Weights of a small CTC audio transcriber: 9100 steps.
Rows from block 5 of a small CTC audio transcriber, named by matrix and row number. Rows with one number within an expert belong to one neuron, the router's apart. Each number is 128 + 32 x the weight over its row's rms, rounded and kept within 0 to 255. All counts start at 0. Numbers have three digits each.
After each expert's rows are labels from the 100 clips, of 14848, where the router gives the expert most weight on average: "strongest on" is what is common among them. Only what is clearly more common there than usual is listed. The data: read English sentences (LibriTTS-R). In brackets: how many of the 100, against the usual share in percent.
# router: router (model.blocks.5.mlp.router.weight, 16x256, trained with AdamW), inputs 0-255
# up: expert up (model.blocks.5.mlp.up, 16x64x256), inputs 0-255
# down: expert down (model.blocks.5.mlp.down, 16x256x64, transposed), outputs 0-255

# expert 6
router.6:145151120090131135140160120096151142132151082109210040096048189076103135092081150081100076110139125155126083158149101143074113182092109095087156108105119059136147135090131168142146147131161144091107210134142101098095139143125181103131094112146139132117121124096066095096126095117124114117148147145107134145153162114139108158150148160150118107131140184122165143103124153123096161138132161152146146168124170111146135123148144182108162115142115153088071181131119166180123084069133082154139113126136114113080142140214083156128055126115085131145107040116151107149141116171094162094154146178136145115107096132073106140096159156113126122130095169105087100047172156209132126146170126137179179120170125159169206143155163096141120117044116083126129192130096128130135098112095073
up.4:095166139107175150147066125108085158142162101097125099138094108124102144131037114098158128136172078154126108111184098114114079064096163133119166165168152078125125157143158117113136150108123142162103096145121076097177107107124155137166110169076111161105155121065156107136128079215114124085153098185082152175181115082109115115136164174133134162088150135121170152099034153163106111124136101178154145142172137141090116150075114104108158146164170120169126130131142133134138112083118124128152107143060083124130134148176116123108143094135138116103129108154122046127098109079090122165113105159121114138197156107167130098120098093163123132199114058108078103131092200185145137104209089103093158107116108111178142069168179154101169154146096101137165117198181154151115108150106143
down.4:102160160127155114136095132128177101143129145097096124115129104098182148099105148153112077121119092106195089090114132123165126100113162182142129098124113218099120125104071074058071154140118142157183100086068097188152104147122146120129129130128108136048094111109102131172148084135126051161148180136155048171158148150087065146046114126137094116106140097138150144100080140147148110147132126107109103153117139149109111153117103184144172085094116164171158143094151129153129202109154122138154117087240169099151141121132100142106100123087104150079121145069092143084147104111141106161053154160087092088095119141087105152122146143156080109105125094140130162090098178101089080132152114141126092185072108121182117189172167148115134160115092138097107127113126191135079152142119144
up.5:145128122142131104097138159161083073134138212085121088149080109114165114082096095188066157122112109116157140091143122095057196123088135165095115110148169096124093168125118166069126131142109161097162130150101176163126098141126114211180065124131173157148110104138091138170129164139132145182123104117121102182118105135094172111151119185147125135142159168136191118158057153129110133166078091092136132118134137069082208129104153043062118167162082110061094133131169121139122171153094157157151146145104087170160140134137106152200089092184115106127095131108161084079152154172100058150113050115151129126152111117138106093136192102131134103146163126105109147098097143117119106110128119089114102157117116192147139117173105105165102162070130175098109102133106119152135126176092122
down.5:162127100124117127101121148136124132112076149035119110094143106182149107119136141061104138096112159044136085036106174169091100086100079104140115075123133101120097098138121103148182162137061092127114154137144125077110109135173109039096179103140200169126143103122189114059149158139136146146198127080132101115085128156114115141123138137099127122158106132136069171110151060216133170115098139163106080090107141113161102171115157072092192096087095161147179134177170143122150103143159151081084087083162134099100130118112157167102113123107152122116150144127079141110134080117104130143103154190120103105212114139155099169078092139156143109094105153155139110085133175133157052157153155154144143147134143123185138140112131147076106089112132113153169148107171108150144139122132132
up.6:179169128156126159133199076136111139117151123132165099087125117151121125134137148080165118159166179173134089136104141061119098150149158093136171168120133108110144092139119097137161054089174139153141167146127128156097094095129173150165141139107127130155130127174164048102087173141170150146085132153149106098119111169149054129140129063094118173157088112174194129168138057052077143116136107148137147121132095128159071157129188142148087067126127137167109107071131125133138148132091159070142098123117213148160119145079122183127129103221154072147154100119142113137141087081170133158086193161126166129113147148135102123149062082142127132092131160139181114112130212078127077085132134162132177181144124141100149104120071154105163147156113173128086149137160105086111143121090134
down.6:164146139149053125149131080133139124148155134164161091138120078147125161129118118146122124110143150127128100087120131165112068145121154141157094130095154089134092118108183102152155093096141176101134177140138098139110090150102145098111180142095142184086151142180173167104156100103179098089138138147108131103119123142112111107129074094127092147134124149089080150143132173128124157117106119159139145079113128114169154153153138114149083123104227085133120115043106185132163175127091073148156178093085154156143121186158134148116162168070116108075147117117121108194128133148196127169115119149138127052119148088164163131158090119146196169118168128143138096085121170093206098112163210122139104059109120177199145175127058072097124117119136083179094074152142106165104137175132206
up.7:180117218150130131163153090138143121170164156190173127153131100087144140160162130110154102111120124134133126094109128147114186144159101146132121126114132158105133111095170162102125138147090088091167113139070114141127162128117096158156129112117128111164082120166143139134136115139044096126131092116107099137105083195166110146090175133121123160109111139117162126133153171151152114088193096206152123144196178055103128085093100123103173130080061199092069124138140153169177130143153117108134144135120114101112139090074130120143103113127043132147089125109100125144168084115156102183095107159134118158115174167121132116146146118113192085040122107109170109168092132075118081066141188122136054195177164123110146096095196100171165108111116128142127086093110117051085125115091091
down.7:162159175113116133084159168084100122123045173132120110127115140099137113136148124126134125130113137122127107158157132146155119124115113110159118125176110161088149075175135105174124171166117153118072133214141129150121148092213133102088112096187165127110148168066171120117119150100167149127099141118187149141175068173124114128099158074157141118143101095184124120132177110138174118155069107126132142108123180133083132107098161055095135145084128102162139156154139134126086176118129075102127145070106108144154098108136070112125134135137124097176144085102047117100124189211100140125153056143153164160142160132139147086134157128169121166127137142121123113175144101149141121097170160060107215161144125089145083099105093099081197157118116135149092174106045105204181162161156156
strongest on: the word "you" (34 vs 14.5)

# expert 5
router.5:136040156109116157108158133112133147110122095141104149062095162163138132110132121126084098069113180114126086109169104098150084050100101176133151109070112123110126092044127115128132066105133051113121163095127106108140138101161168115173101147093167149158093101071081113069128056151179171152128100065178183150115166156130148145104178145137147081105129147113088122139125118089110110111157080153122129148146113104164100125176126200180143144154132145107163144153088138139116090102137179102146138089115124179114109095157137106108160145126158075157201141108161105085125133117149145102144138069083155080138093099079111109175161125137115103072145129121174138112120209122119108136093097166149100104125146132126202156113128172135163106139089199094179160155148178112069184124105075
up.4:108120137136028100137163120110138134101212166078131103116114134056090176089090122181163119114079143097167154125151147134131111148133110103141212132103196147178139143131160107182122147093141138196144162170159143117130118105122152046130124116105139110132134187125098130078154161099117145070136135178082138126119119113123128146126063116143198086150099171159117069124116136086112110140230144088145141202142138120140123089115133212122135127141105135090117101139084088098100131109076098163108085180100106158148077172114128131128121156135080104122145109129092118141162120129198149106138131165122166122076114121146117151140142175181147163106117119121160170188082136132116129133171161174079145185062121124119171161155144133102122169146141220124157123101174151156127088129107074
down.4:127126141116186151140169103071080150127129131149117107159086085175169124095168097162090177123071153118172161124134163124126144124107158155076109116149089119145120126138094104136086114162118168140090132129129145175141125155198117152123150104109076094126156136140199201134184101173106156138140133099160113128123170203091125131129184147078119127153149114154095164061097068122099139158120132135058100114195098111079151150121080091173142135126153154058131103144182162062164088125073123113108125126111132164164140157106138150129038162101168180117148105096136138085121082171068113099150064154160153132062178109153121182116116174124103121117093110152154135117074118161120118154083178135092117112072105139171124065119143130179165115087099200119111138076102167111155159163131159
up.5:131132143141147099148056071147124217059076135163123099154131189152059139117105142096099148150127182218147100159156183147115159085126074114063129152137111139085168081126158134107117175132138083147160121094123094109140139109123151106070121171119097133065174125137118130166115072144120103103147181087077134122094126140127183105177119128134095093120174143138129143147158172091150118139128113123060152146127119140131136081111148094138132148065090146152171083145131126157128163134126134140146207138151140144145147158117109069155113131159100139174121114148161075191194172124085109105087148168097135204174129133089146157186211140106149056173114081115107172105149156144130146078159122125119141147118130151152099100089143093148144132103190110145121140149097166118142196185080164
down.5:132129171153112127099067088114100142155154113125110107110136176107134126151119167167120129205136056143071120050067133139140152089143166120105096148170125145149105154115101103070124083199153150183153082088110117077105115117092178131099170107138145136100114168144059097153123146120128158135123161135061107130168134111110187175177133120146163081137091093121118167182124149115082085091182148093078234092124111139191149098161152172139122123092135132057123087136106121156107066093147095157173141164169152131162047124109130129170153116103099168146073152102130117150130111128125125092169117151136123087155131111151183063158169101128069095128085171123184153136162078123137133151145123121137115143146140137151107070169147108117155131089086077157152085082112089163100140118117071
up.6:071097169159148112123115033117137187175150123137181160128170115131178176152101080117175112150152128116140121167134128117128192078083129089116145141142123067175120092141171146114121114146144110174130146172128127082111095112127048161150158036171102122143152148164178108125109121189099080086177084095106143111095130119192135104115089193163182142117162172104153090167146110122101081142163147157077152150131159160137147071139114065170134188112156139141122154177108069160117118119114186154120110182177091120080099080064139105167088139134098121106126090094094121121114181133120063146144113119143090146089134155173142150155108151134084126105134116153142120187070141104082095195160106130162151150135145122158159155117157137159078099152124135113111111103113091124136180173119073
down.6:177183094089118145128138117148116140137091167131131158103146141166145172050127142095105065120100139160147086173132134139155144136118130079076145167161191149130146108139160157065217091049150116099140140167146091143196149098136131206129119120122101131189120189192095169117162140149106156132150149127125144126144174101110124151164157105136153170110076105120176123108139147149166110147096091124107149097204118198138092162134153079102105093119147127104140130132137119139108122087139123196103193106130156164126112104130148136121108117139133100202176096152188142159093083148106104124158075142052095116176088168092120133112135136124093104106140089091193130125108196103230149168150149076094145108135158156155191131190145163124160121096131130159135128088092158160173094140118108
up.7:160117116083179136132131127151113069120194145107103158077128144152153082098152097085139143129150135083078128144162189155058119088199123078102215189088128107121082122114105093125125131207097123111135170146154064125132146197111090072166103129140132166126111067133052183121145183162127142165134129149196139188140171093159113118114028144165134132103101127130168125094086148087101158096122104137132149131117117123091120163119160103109148129211144081109106155104162106077084122139122124110103095134094134151147084128108127118114106088146169142111133159191140138086135159177153215146108145129101092168072085165129108128111089134133116134090066103131101130105149155149111112100150083115170154185104097133084097166142176095128120139176104129133164115157152113144124158062118151
down.7:163124157127121076163098100148168093168124123151185233133088177130112125108066168100114204080078138195123168127098155185116136119131080088090147159088131189068113140147199162165121185143163090127105142116161120158137114138169110131133179136104101136143120100079193118114142172126127110109147159113136111085149141149159128107114149127084135157112185162146203097164120141102129135084137081138177061081174150187133097089127162120139172081096122195152135158127120119083144144094170107098151091127108125133164123159087163100160101124122186083125137137040167088116133144110088108152105170099194169112173151109107129142132090116141050122130114107154076148091140134122097119154138107130152081142160179108151121088120133123149142114092137098128142126102116187124136154149212085
strongest on: the word "said" (27 vs 9.9)

# expert 13
router.13:177157107097083143138102139067109050085083077118127143067134120130076067099129098111092141154104153161190130096091156124109166164124172141156171186161111082133135135198116168143069121150119118150108124135070129099142138105167182105104142179125049134081128102122189175117089136112122149145169156079093129135111146169067169108137148123083136106095136083118110121100161103116092102090119113111084149083134150139132097175156108145122183130195163092174121103139081077123197158142138092118125127157127128131097110204112148139167136154129107168155190133143175148140184115089132112203078136093111088141143090079202118118113080079153135167147166097075137085154099135165107107097121100132144119176205118132103106152123128112097127166141170163138079091138116130150188110115110160
up.4:118131156160133150088141152055160118067146167085113117090127066114169120122179086126108148111115109155136146122144159087075100123239158144092142155180146084128131159126092100185135119080144107181080139167102108089149108151154063115116126228147111069131102102145148109150117151140154143182165141094137107152101095134146150116181103167119143133139111123184066157144098145128114163106076095201096209097126190124095114119143167108133098161126127131103161168164067138147149143081100108207131134162096198118077113152102089096143076184212151115123107104073159151130083124158134139162088104160127136147128109134142168138125170129170122107105182128170113174141076112098130140132085147167055123147155117064110111110130140101121099164110150170107166109147106136114136116110106101
down.4:136152154074088092085069115124131068087141081088091097107138126165113084120133142049104122135035100070143185132088117122126142180178151155149153184123101187106114101114141099116116123096100109143125037128124149096110129117144118087173110088137146084161045161086116178129108138138192171148115102156082156124145167093159135101130163096093119117088147181130124169107169095083142125113126141122133088106198140183135126051120116122185159134133137169082124113102108121132151112215153120117114152167160145142080080097097142133116151121094164176185126135160104154131124143076140132112170122095076125116132078139163167138109145081118144142138105148142080144184108096091123064147180138079136113175177183132082180122122137146102130114081154097130083177145182121190125151131132131
up.5:190107129114122137094115103182129087091114157089102114150065118112121100129120088080176124166131112166109136130119123182098111183134074167142144151152092144111176103104132153126111065070199098168109082143205196110166150121140087170080122113191182129127115125104088145147078076123137122112061192085113089103113083123109183161092141072138124112115075152179121106177165129132188142121136137155111170118121133168165112240104078118097145141125148091095124152106155113118180071125147123153151167154120097115137148162098113099099131115091098237112112141133099104195115072113196123108087126142145134094142141108131129141139107153182108106149084164146113109155078166133095147092151107141125095171062163140141136117101146148112121088203065120130127107111116120099114127130137123
down.5:090104082058111167135102119154097115123067121164181139107151130146076134148140080138120119147049120124144133152130176113110109092127201113163067112113091097114126101109120167102125147126133116129122129129094154170141121123180124165121109130164192138167086073108149112104120182174142119175068109167137159069116122078102120136180151150171079143076153096083031136157085088069128102125085098086172093199110113123108099106087115162091133125114119137147163135090119151105150076138118132159177071145095116134118080123167133149142133123179071141115159147131134139148138167087137206106134129112095142108156082066078081128101195133145176138139117178088102126170161094149126102144129136082180142083222077126137146115118071134104139139104144116176106150101153133059165151130102176
up.6:097141136104149163110153125082146161103140153158183111126086137141122143124106094232146143147094119136126092089130161139059151114161095183139132175118172099073147129113125129193156149142129155090118136103152126068159135160169128151125104085116140133080137129106111187154146125162144157086196170132114147141133114076084119143137117146043130213121135015147075123131119156203153117090143129139134107156144133162126041118160059116145151167118171045103151103115131156124109105171125131140107139142105116166158141123107115113070151124114157092124143145083050156105126081134119093125145157096087164109108119165101136162194132122095154096223105162140146151116165153082145109220154164095109171105147115086139074118081115085092139120151118120133117133156142125181093138125172113
down.6:104124185141102118159116161150161133100105117098130091187128159060100175129103077113136124068181147055097108074150080067117136160189057153093163104093132154110095102106139118080090115083107121119182141121125110122129143140104168129116126154102105129174147125117118156191137133072153120098140076101044173133133105101141155171129162136124150095125121201132153141132083106128146117165121085166137168115187116074141181135115101097131185135136107107168136132129118083115071099097170133146074127117086112064076165109136139116109119086113105138102063126152153129143212153095183119157088131142140159101171179132183104178123147109163157110116153092165126163112112130041131115139131137081070144148134153138033182152150136099214142164175093139109126104096092121158126129127125144
up.7:122132110150084144119134160171185175101156137132107115165158121101066155132155128155125133135079114111070199091143080149127120146159140096117118090078134124109166119140126125130138189091088171119168129155178147171080066177139118111080139129139179160086141144130125214105090072096166150094104130113181139180109160124154207094105146124219125123106103125131174149148122147122085112138131131126109108128096178107121184146146130189101089092118110099163116130133082073118187125136095163136149092138146154154101138110118114086108105201108135147242100118098068157143131086121125124107122110159161144114157140097127144136112160129084131148120098077142099100128106103091125219160145130108067144160080141106120142108119098137104088158159165162145081112092215149116164083224116100
down.7:120114091074073109146131158124152104126078079075123146169070130130136116129097152127183122150108139168127118116120089198110118086113178110135101110085165169112156168075082131171129063126123158112150135190136166137114122091054118113132143116130123138164102117130123051112073156069147090148103128113135108177124107126101170133127170183074151170159120184173087091085138196159091146108129146154120158161140158131110168087097188101141113083161161180100152158082109161148111120163099146059150063129177156128167064119177118083118205192063124101129125103144145076123118150162106156097101136142116194109181159136110107115157117171129108152092152095075133154154104099086118149169142144126134100158112123125167117135109083148079091154122100090121101123126135097149125140180033168
strongest on: the word "the" (83 vs 49.3); the word "of" (52 vs 24.6)

# expert 9
router.9:132189144123110200151097129194112124079122113112164088154095123132139159128151175142144128160147123143163134141149114146119104158187093053051125060133119111134126168173127165165081148113113114142161124156166131148107128149151146144057136139127138109079210133219103185116148091075156167076097133168126083103137103150155151127166112140122184108141090124163093106110105106144149134155198172043164133124132137172097125099075147165125178173110126107118086138066158120090119122059110117136039102074120058144134115143162170183128116111124081147148156143156095103151170128112065108084096099144104162145123126138167082094141111107153164072072110105151179177080149147132141128119143168119115177125083127143166121108073148109122156140127185156144135120145093091133119079106149091
up.4:133138119100125123166100164102157176173126098164144071113084116167145128163121108119113162166156165116100189114114138132087077149113143138228098201113160133145132114140130151070133156109114106121121132160104136173064118142084147079108150139097182147119121101133101189094166137069100139090117133137071091094150143118116113140178126072100181100083160172107123135156137133082113143100160139120107136171153129123115110096126149102176126129200163183168125188121088183093096154125109075096087105108131104163123103105130112062148171129156155142096135194131119145135100097074115139147104088084139107086129139117153147133123114155161135135108160081051169091149173061112144147153128155128173133130085060130088160121144192198125168142161164215111073104180168052126133150103101092
down.4:112109125121046165130089136137143150080122064119142131130148158159100142134153136090176104128157182100161188139110108092100134104093176117147081143127093120137114131168078134096153051034126142096114115112147140140090118119104155145164079111142120133072158128089114125148137101150140160129106104134086113094087148120203110135119096098125116144129086085057101108146093134108100077093100093108105152085083124111057167092100162147149110110129132100142159149092153118111139173151092120106132084146098071118176158102214123145152138136119140136170103178136127087099146170148116134088156148144139185122088069096148110124143227130111116172132149114113173081122139062167160083149135124188108118141231179063137093162201108110131089150073105125123076112094093109073095128088126111
up.5:071156126191141163158105079118104067186108126163189061135109111098107111097144133163108136137126116130132139097112118126144076121159164110091123148161166115095118165166146156181109117161126148110080134241078147180123200105146137104121099168117119148121195195119112200142140109178168147151141114125079122143127128100120087175162125156107165145155123177104119111142114121136099147127117105085093124095174157161157180139099072113080085129162091083080121124110152142106144147111155148148089108123116077093145106134139125144120102121098182114179065093132161146152169125092122123136158121134129117088089132139184097072160160091127171158126145105138137208161116119169134140117153145070077196130139102148153182113147204093176089151091116144158120092061100093140149044131073100
down.5:113116208182173191118150129201169137078127160177160092101101064130077127069185092175179109155168111131159115193137200163094146109100119124131166124100143092132163164129100152109173131149172174145144164110139159098152058168147049092151114147157122088087105159088088186165147130154169130142185148117068131098197085101120078089109098105131104121163135129115139139117142135159071093130146120115119094127085086119140137190155146196081096159109160093139105085118135101098122104108161187155159168077155129136111109138135100136131163108138136158112131117132113121152156109154133123148164100145134095126136193121041137095110118136122113147096096115140073132149174098112077140100095139116219096181138129112197117135100097161143103159081112121116126135151120111117111093198131155
up.6:059141122101156087129117136100105121150124133107122134072155144100112110154124124138129154162151056109138121172079149115084098116111180106132113186123145166115151105116147153105126159141127130150154142118105150098144069097179105179120096145133100094185133099143100159124158125092137062104124131154073115178163114150071065194140114076128153140187161055124091101134171154141088165081107179164184149190164142129096151103136121116123144180156113118067174106144142178084127124126158142101158105184116099105136165119125105179101136213139128129158137145144067140092107181087100117091080133171114148130119168130137099162147110150140108217065108174129152097121167120131164127136149111138054115051118196115111159147121116105073115160084101028113177111143117155189118119152174142
down.6:105111126107060196116115068089192144079129135180110122096107122102111121139113129140173138146136175182068116135145166119107075054189066103112173201077170100160111164124121122139129128138108090141079111110166182196202186125189161137137165106113132082171121097102088142123083166153146100151100087140139120114106122124101085097187156150105142149125145132129078133125152074136113083130137126102144157065130153140153127115147100150137180159150088156190155109175051144146117057172152084135135139106157182173101098113141088127138133157095135168108108173094145094106124137057082146110075131103136146182123144096141145125123100162175110134098060091096101145094149116079115070128134112185150110123096135159131145155139121098166139101095166160109136178164082148158170142151151167
up.7:184098130102140147110094171100159104098093077071121162107143145105094121091161130112132140080122144186121110057096141092156122128091116173130117139111128119129195134103105093134120087165114111111101133119110102162116099119111046163121128167125079161156124162127129099120142130143181140111148140090131159146175082159091149207144098154157159105128115075089167225138124105107120066165126105062163127155160160073102095134121122123087156198091154070079089111162098119102069141142159178164120118154114143204124138162148169156167125172130111153179166214129144116153082117157087163125126151157098168139067138200132112136124116118150136142122155147069167134101145083110148074169147126096103066142124137153133124087067184085156067112105137167143113175103105124095082176115101102
down.7:122182176169088146109070141111142115118085135092101081089164103085119077152123144159120079123096200096186152111075151133172123099054080090216102181108148137135073145148109123124135151148142116151121141133128029106116137154126168108130144128108120146122138140122122168167122128120118091111200114099109096124143071029098169144139161122139098109139163107152107135157131101142118114151171097184127085139062126107175169143146159196119108097169158141170097153139173106105116140131143153182144140096143193168148121155086053208071147107107147153090124121147147096113124093144105134121158171144118083102087143103140113102130086106130151163160151107134058104076173145064154166129147124226092067163165098073150121096093140102115125131120133128123129140111108124142075115137142164
strongest on: the word "was" (34 vs 15.5)

# expert 4
router.4:044082148158108050122122143137139180164115102127104164122140136143097104180116149138099204132156181133143159095184125151172135164103175088197099092096185165121103101122108145066150125143142112112146064128079106185150145088144142086119123115071165104144117096088163051117135177130102088141111121109099144098059128128149129148151135112090127071122117073142106101157124134129097107122101095142118100109147136168110098134110077082112058094122176159132218080170121102154121136127134109148083147179174144108150136113128147076077128132089171113139077091128154131084129128099158105144193113132174130154175149188113153131213104117155074081171121134163133141189136086079117155163109114101109084137117108112097143146172119182132121109140096173204113151130128178122091085104131152
up.4:107112096103154103152100117122105170155199143125144103173114143089170109094121124118137120085130041128101143118195160178094175142121140131130141077093146095114162115158094118165094128194114045124079071131129102108150110155130117071104167155158185137141147150069199102110150138194115133156087142126205104150128145156142090098120152119109101106188098130161133097087067106167143141126101115203180129080165142124113096165130125146116164171130100143123147111192124201119122126139114096179097174139155160096152098157187122091142200162077186100110114111092182070123136053146093137132152075144092135075166102173114117107177120108140103116155149185118067123137094073139166107124114136137187119128135106138173147071114113147111114118109174125154157161111139163156163132166099137
down.4:100123149079141157050117132131124134105108089085140063167088158133096106146150102129156165116099130101179096163152125102129121153130104098163120062157150118160133161114140118176107105189099117062153137119107133152185066163164091171128153152133133129167089153113074161147123109090133115129144107180174107152150162084082204055173125098044137127125131102133094124137093049190203101163136118088119113134156088155112135080138087130112100071157138133124120144092132165091125110148151073172131145146087111123063110160143169117158152191169108151192180128152094120095091172169106136146093122130103156097100162104137178177118131117128087070132090076129145104149105160116155073120067057142115135115106148121112158197119107099159162109146072137136138095165122142119182158132143186
up.5:135090129095094143124145183139092184146135101152125155101115113085072105104115100106139170191086139077108102056084103136122100158070118112173106137161140119116165145129132080088159152133125095092121125127164153159179147163093171084150148173116123070211127131170095116159079107102200087083168140147105138116112112038123150111167123177137131121103121093139085086128132131140206091117078159135114132117153140127166133127161191123106131145161172188048104175143115107140086116094102105154074160093134066188123069101162134128140152158077142165095152120096119179194161140154123145159054086149109110118106110123178125167162141143138084102137210156187149137089096118120131162134139170100133084128162097119147088113075137135170153138157171101146097072111115113160101142119097124
down.5:126063106153144148155174083103122184130094173155160137155102131142132157117123163153198153135111120098136124154160141186095109095170162167102113071130124134138175125147138118119100191123201114133146090112164110104133144133101121171130156143097154074086209164138127209124144092139136104135130124082178098093076083110131161124140113155193103172180150113115104093144156127169128132078202162085167140117133136163118167147138189107109157144126140081106208076174138156046158150120116126063180123141146086089141178080075167088135076159130077090128070126098150148138123145132118179187129147108102103154191143114143112134146148121154168121120084103123177109147192039119109089120157110169145149161143094116150157077133160161117184159138112086103117111158150122115109132145082113
up.6:090094095113138149133099127134181148154143160062127092110158118084126114162100059142150094088158123160147085082126110063060175151075142188142171120089114136119108158111162140101203177133090125122168163133105149138131123126211141090115102104137152130176106111134151102128102091147185141144147158114163129069139201158076117136191178086089142111155111173121125144033122196067109112140141066165137160100110124111137131116166182095177132090105113104090066126124050101140204113122088127134127143138119106119142143153120062101106155122098175163129127126111180134160133096116138168159171138084153092158123159176125119105119159117137144163120140153142146052146122126100125173057130086155118126195149135098125182136187162144145132095129117079088091084118111149123093084131159115
down.6:125129160157150140108135169127155073109136186197196108116135112171122175151158140076093138126132014154161167164088084111119122106149175128184190143134152102115157068089080189191132126091072175123169159093101125089070138098146125118142054081139167115138142146139106172119153117071180078158135127152172103143082137110120098163172082116111137110191169157101157123056137105163122161190136142135076079094112101116096092127152123120119156119153165203163105079166160149174133162177132112109176092119104120141111118143127110159145123132164110149085148116128157174192097120150105089113106120129182105115103142159109137188120095091128177132181113112070136139130125101164134111136108121129062130144124089081176095160110150199123137114108157176119130146101096157092111127125119144
up.7:115099110090095150135119095176111105126098103160151150109109116084183174134131109117141113162170141232085138123077115176105125115085220103089075049104118109119110111132128108097165179165148174177085128168166154134170090147132142149140165122173127107180188116163127163124166188107104087099103151136106109144104085118104178103152107165061119120147123147122172096100098114103083115135108153127126146165154156181122135164116096078163157164109095144116099126186135184109113122103071107124115103178176117131130102112110109114160169189116142158106067174151124150189200122148147147167095145115165062111105108113131179116155124088154139137174138171082127175172116043100158169129073097104137115118099148107162153130145116148065131141117107114149121140114175045179101131085134117
down.7:177156168116174103148169161156098117090135104125129159173137081120095127102147130181167177174160161137128078178101161123084194096162103119107116154150086129177130117091092087159095102156117157100070156112143106127098189128192097117143112127121130108169064107136089135125140146101103085128167093189128122159122105081208109117159130135196125164079142188069104130159104137120168155159153110117114158145190083144085066098089119175168190123141115137144144130122106119155160134113129133114015128126135114124139095144153157085128134112109127030106109103102155140181150148105181120097139125146130150137146142081128156115120110128135126209082090101117083096186141067110120120148074085116149167078079165151128149144146177184182075170089097108146114124144111114139117154073141120
strongest on: the word "was" (37 vs 15.5); the word "his" (29 vs 9.7)

# expert 1
router.1:116105196096129084130122129113167143102117200166101147100133110167114160122118098134147089144143143130143084172163129182119157084115078113123148203107175118147109086127143188119112124127137083049113124100158145061127160126133071132123153111117125135108113136050108160106186154185040138102173085095130167162132132075106159122084112126121082153130187142153174136068065104125106105138122144149156127143140143146120104096115139158113141113175116166162153098177136183153124157114125191130193157080089185118177140129125115104090118126123178099165153113144092133061090141162132193102142114143117139121164200123103156115149084152126154184143185086119088126091153201141097131159085107097151117135124128098134147201087093147114158181156089128076148176136119137134125223119105163
up.4:091091209078096167145134086164105138142157141158157141158120107092137111108137155113104143080177151149138103128163120099146133147111090090098078052152163139200099179141181131162182140127128140101150199177122118098167154110156079154062153174122165105133087126087141101094152088101093156136149115169154146125151144076050099162088171150104165193176138116120180102122135159084146102210100156081153082092109157116111152144166130129128124116189090155159102106177124129131138116120150147137112176088093156166093105135120133153140110117110105044125164145204116098140132092156096108065119116128116078135149170156142191138126113059160108141122120134113127172139139086084133107117123129047111073121143118146167146156105122055100167113091144148111110165136175060121099174140104149
down.4:090147125108140132062103169164160100091045103167138088206144122158151156105164118074146123149080127113163137197067164100170156162162162161125059126128107104163130075119118152106107115115132117106131166136199122144142131129152154096104177132063169111144112089134114177156143103145142152135103126095155174149103139144058133106133109150133170072105141120115140185138117116141190149127103135116088123115127120193111125163155103169089106133165090136094125059183197093152206128143133139131126109124193150185155106138081134174103149111111114175154131143136152173157157167180095140081145098179148130098108076207158124118120106150083123134101064137060110147151073107121122103128156126124123128127133129162214164133080170095134114142117121162065069145128131105138130183073089096
up.5:088083096140142111131153173144116189111154114118170186129034125170106105144160134147143139118124107097182138087132173158151087139172139105128136136178103201146138114096149202086096095144146106072136137113187149180145096157120123120051136141170118206107063079090114138131139142160130092157156134173147131118138108121121184148201110133142089172082125105140201165124124106109141099140080081112148096106122112077150102074170164121093174118196163150133174145101147129082111123141085127148093121079107135121140133134072097089080122110057113154165115113164072095085143128081120107111092159122158117166097134116173127168186119114108090154078110114089157094168132065063123153159121127074174095114133138147149133124108129190133150127130086057090086150146163136148130126129108072
down.5:130109107142139125122133139140090149199147105090155111097130160103151133114143183154133138096123071074166126089177140126115187136103158132125115170128151133183113122145125096112149081187124123164144097174055153136164076126112122143146138166147116110109131074140148133118127157081123117083074112092177085138131105118081094143127115169141106158134068115148126138166131101136097163204083149204122191161073133050126155107150157150158135193074162110141089125190170215167173130104131127144148100105127095131129121077114129080093170055144067115164082048070153103138141147108089151094131078118161097182134183134090118144103091130157218164151120104124173133127162125081097131146083120166119169115164103109121174107124134165174120127136107073146154145102091126114122081098178109
up.6:124093144088111138111093235144123221134097170129107136158059129125133155106159110121138123152094142106116142155080116157124142145057117079114135145118136031092098148130141180156100167142143130142068170124077105132150160071196103130120172161160147092096167098116174122180191103120080174145133142149134180134090135115070109155144117152097084128128136149124126136098156071101092151117135119107080115133122174059133140093122103123108124201134159131089120093149138089106198110149099082140125127155105122088141169116176135124072105160130173120118155122093177113105188154139134148185127105116156090114119136150135121152160067105180136098167171088132108118115109146135147114086102108171229141130135184131062158109152114158094114191180127073092063142161146111161088130117137119
down.6:166072137110157177127087163168087097129148096154105087185158133066142128120163113089093116114161126142113098140124097103111163148120110061122177187185079098060145101117109128090137111106086079136164102176140101103152141228152110105073121085123118148112201133136101135143150164080105099154125135112119105093118166151116127131146170108068129156169135078106141125189098158109183140080128149119171097131149143137091137152151127104084160151117123163154143176124167091152152179154140077139120128120090147110082155118138148157147061143093097070151205116164175154128145109174135137168072105136138154135114125129057130130156192125194108104123129190130139132120112104175160152126046120090028084162118076143113080146173110108150154076131155155130104159129100124110129069150114091
up.7:124156074161136146159135111124092157165134071157081156181113211128099115076088133148158123177087167157129150159079065103149166110154190114147092088157065121140120095167130129160135152118146095129151087099148138150115150170166118175112139103127152078159187116083080136090112132122172055077084154147103130130146104156128105089112080150125122171136151167154168148145188149125086150139121149137158148154100140138096147176099142094153118122123100102093104180133099131113167157130162166117103091116142090132155059142177075174191129105143140140164127189124141144090126131180156091122080154068084116090102122207132181145074164128165089121073146113118186182107153109088144181132105105140085114111110115211048145130065116151118146133096114161134142102168149108112154188159113149
down.7:191122121123134180145108181143061094120181117152095127163088181118126086135145141150175135116135096188128139092181148165115195113142048114104149157150099096113130119141143119099130090153164168105091146140171155129067127078119076068182138149095115145126167201139074120138144130112145151104139175106160077127114111180129177116080125191163107156100074067128097107178110153124122170123093141133179157088128142155138100107143113106137071138103113106091166159132137150113086155146132125113150086122089116105123187193111113135168107220080141076161180072077113100105112124122126090155094111135112108163120162091179149172105090131139169119132208112148131114157105102160125142165158163099128126138141159125114150112140151078121072049107106097108125069138062115119069132126132056
strongest on: voice: male (85 vs 47.8)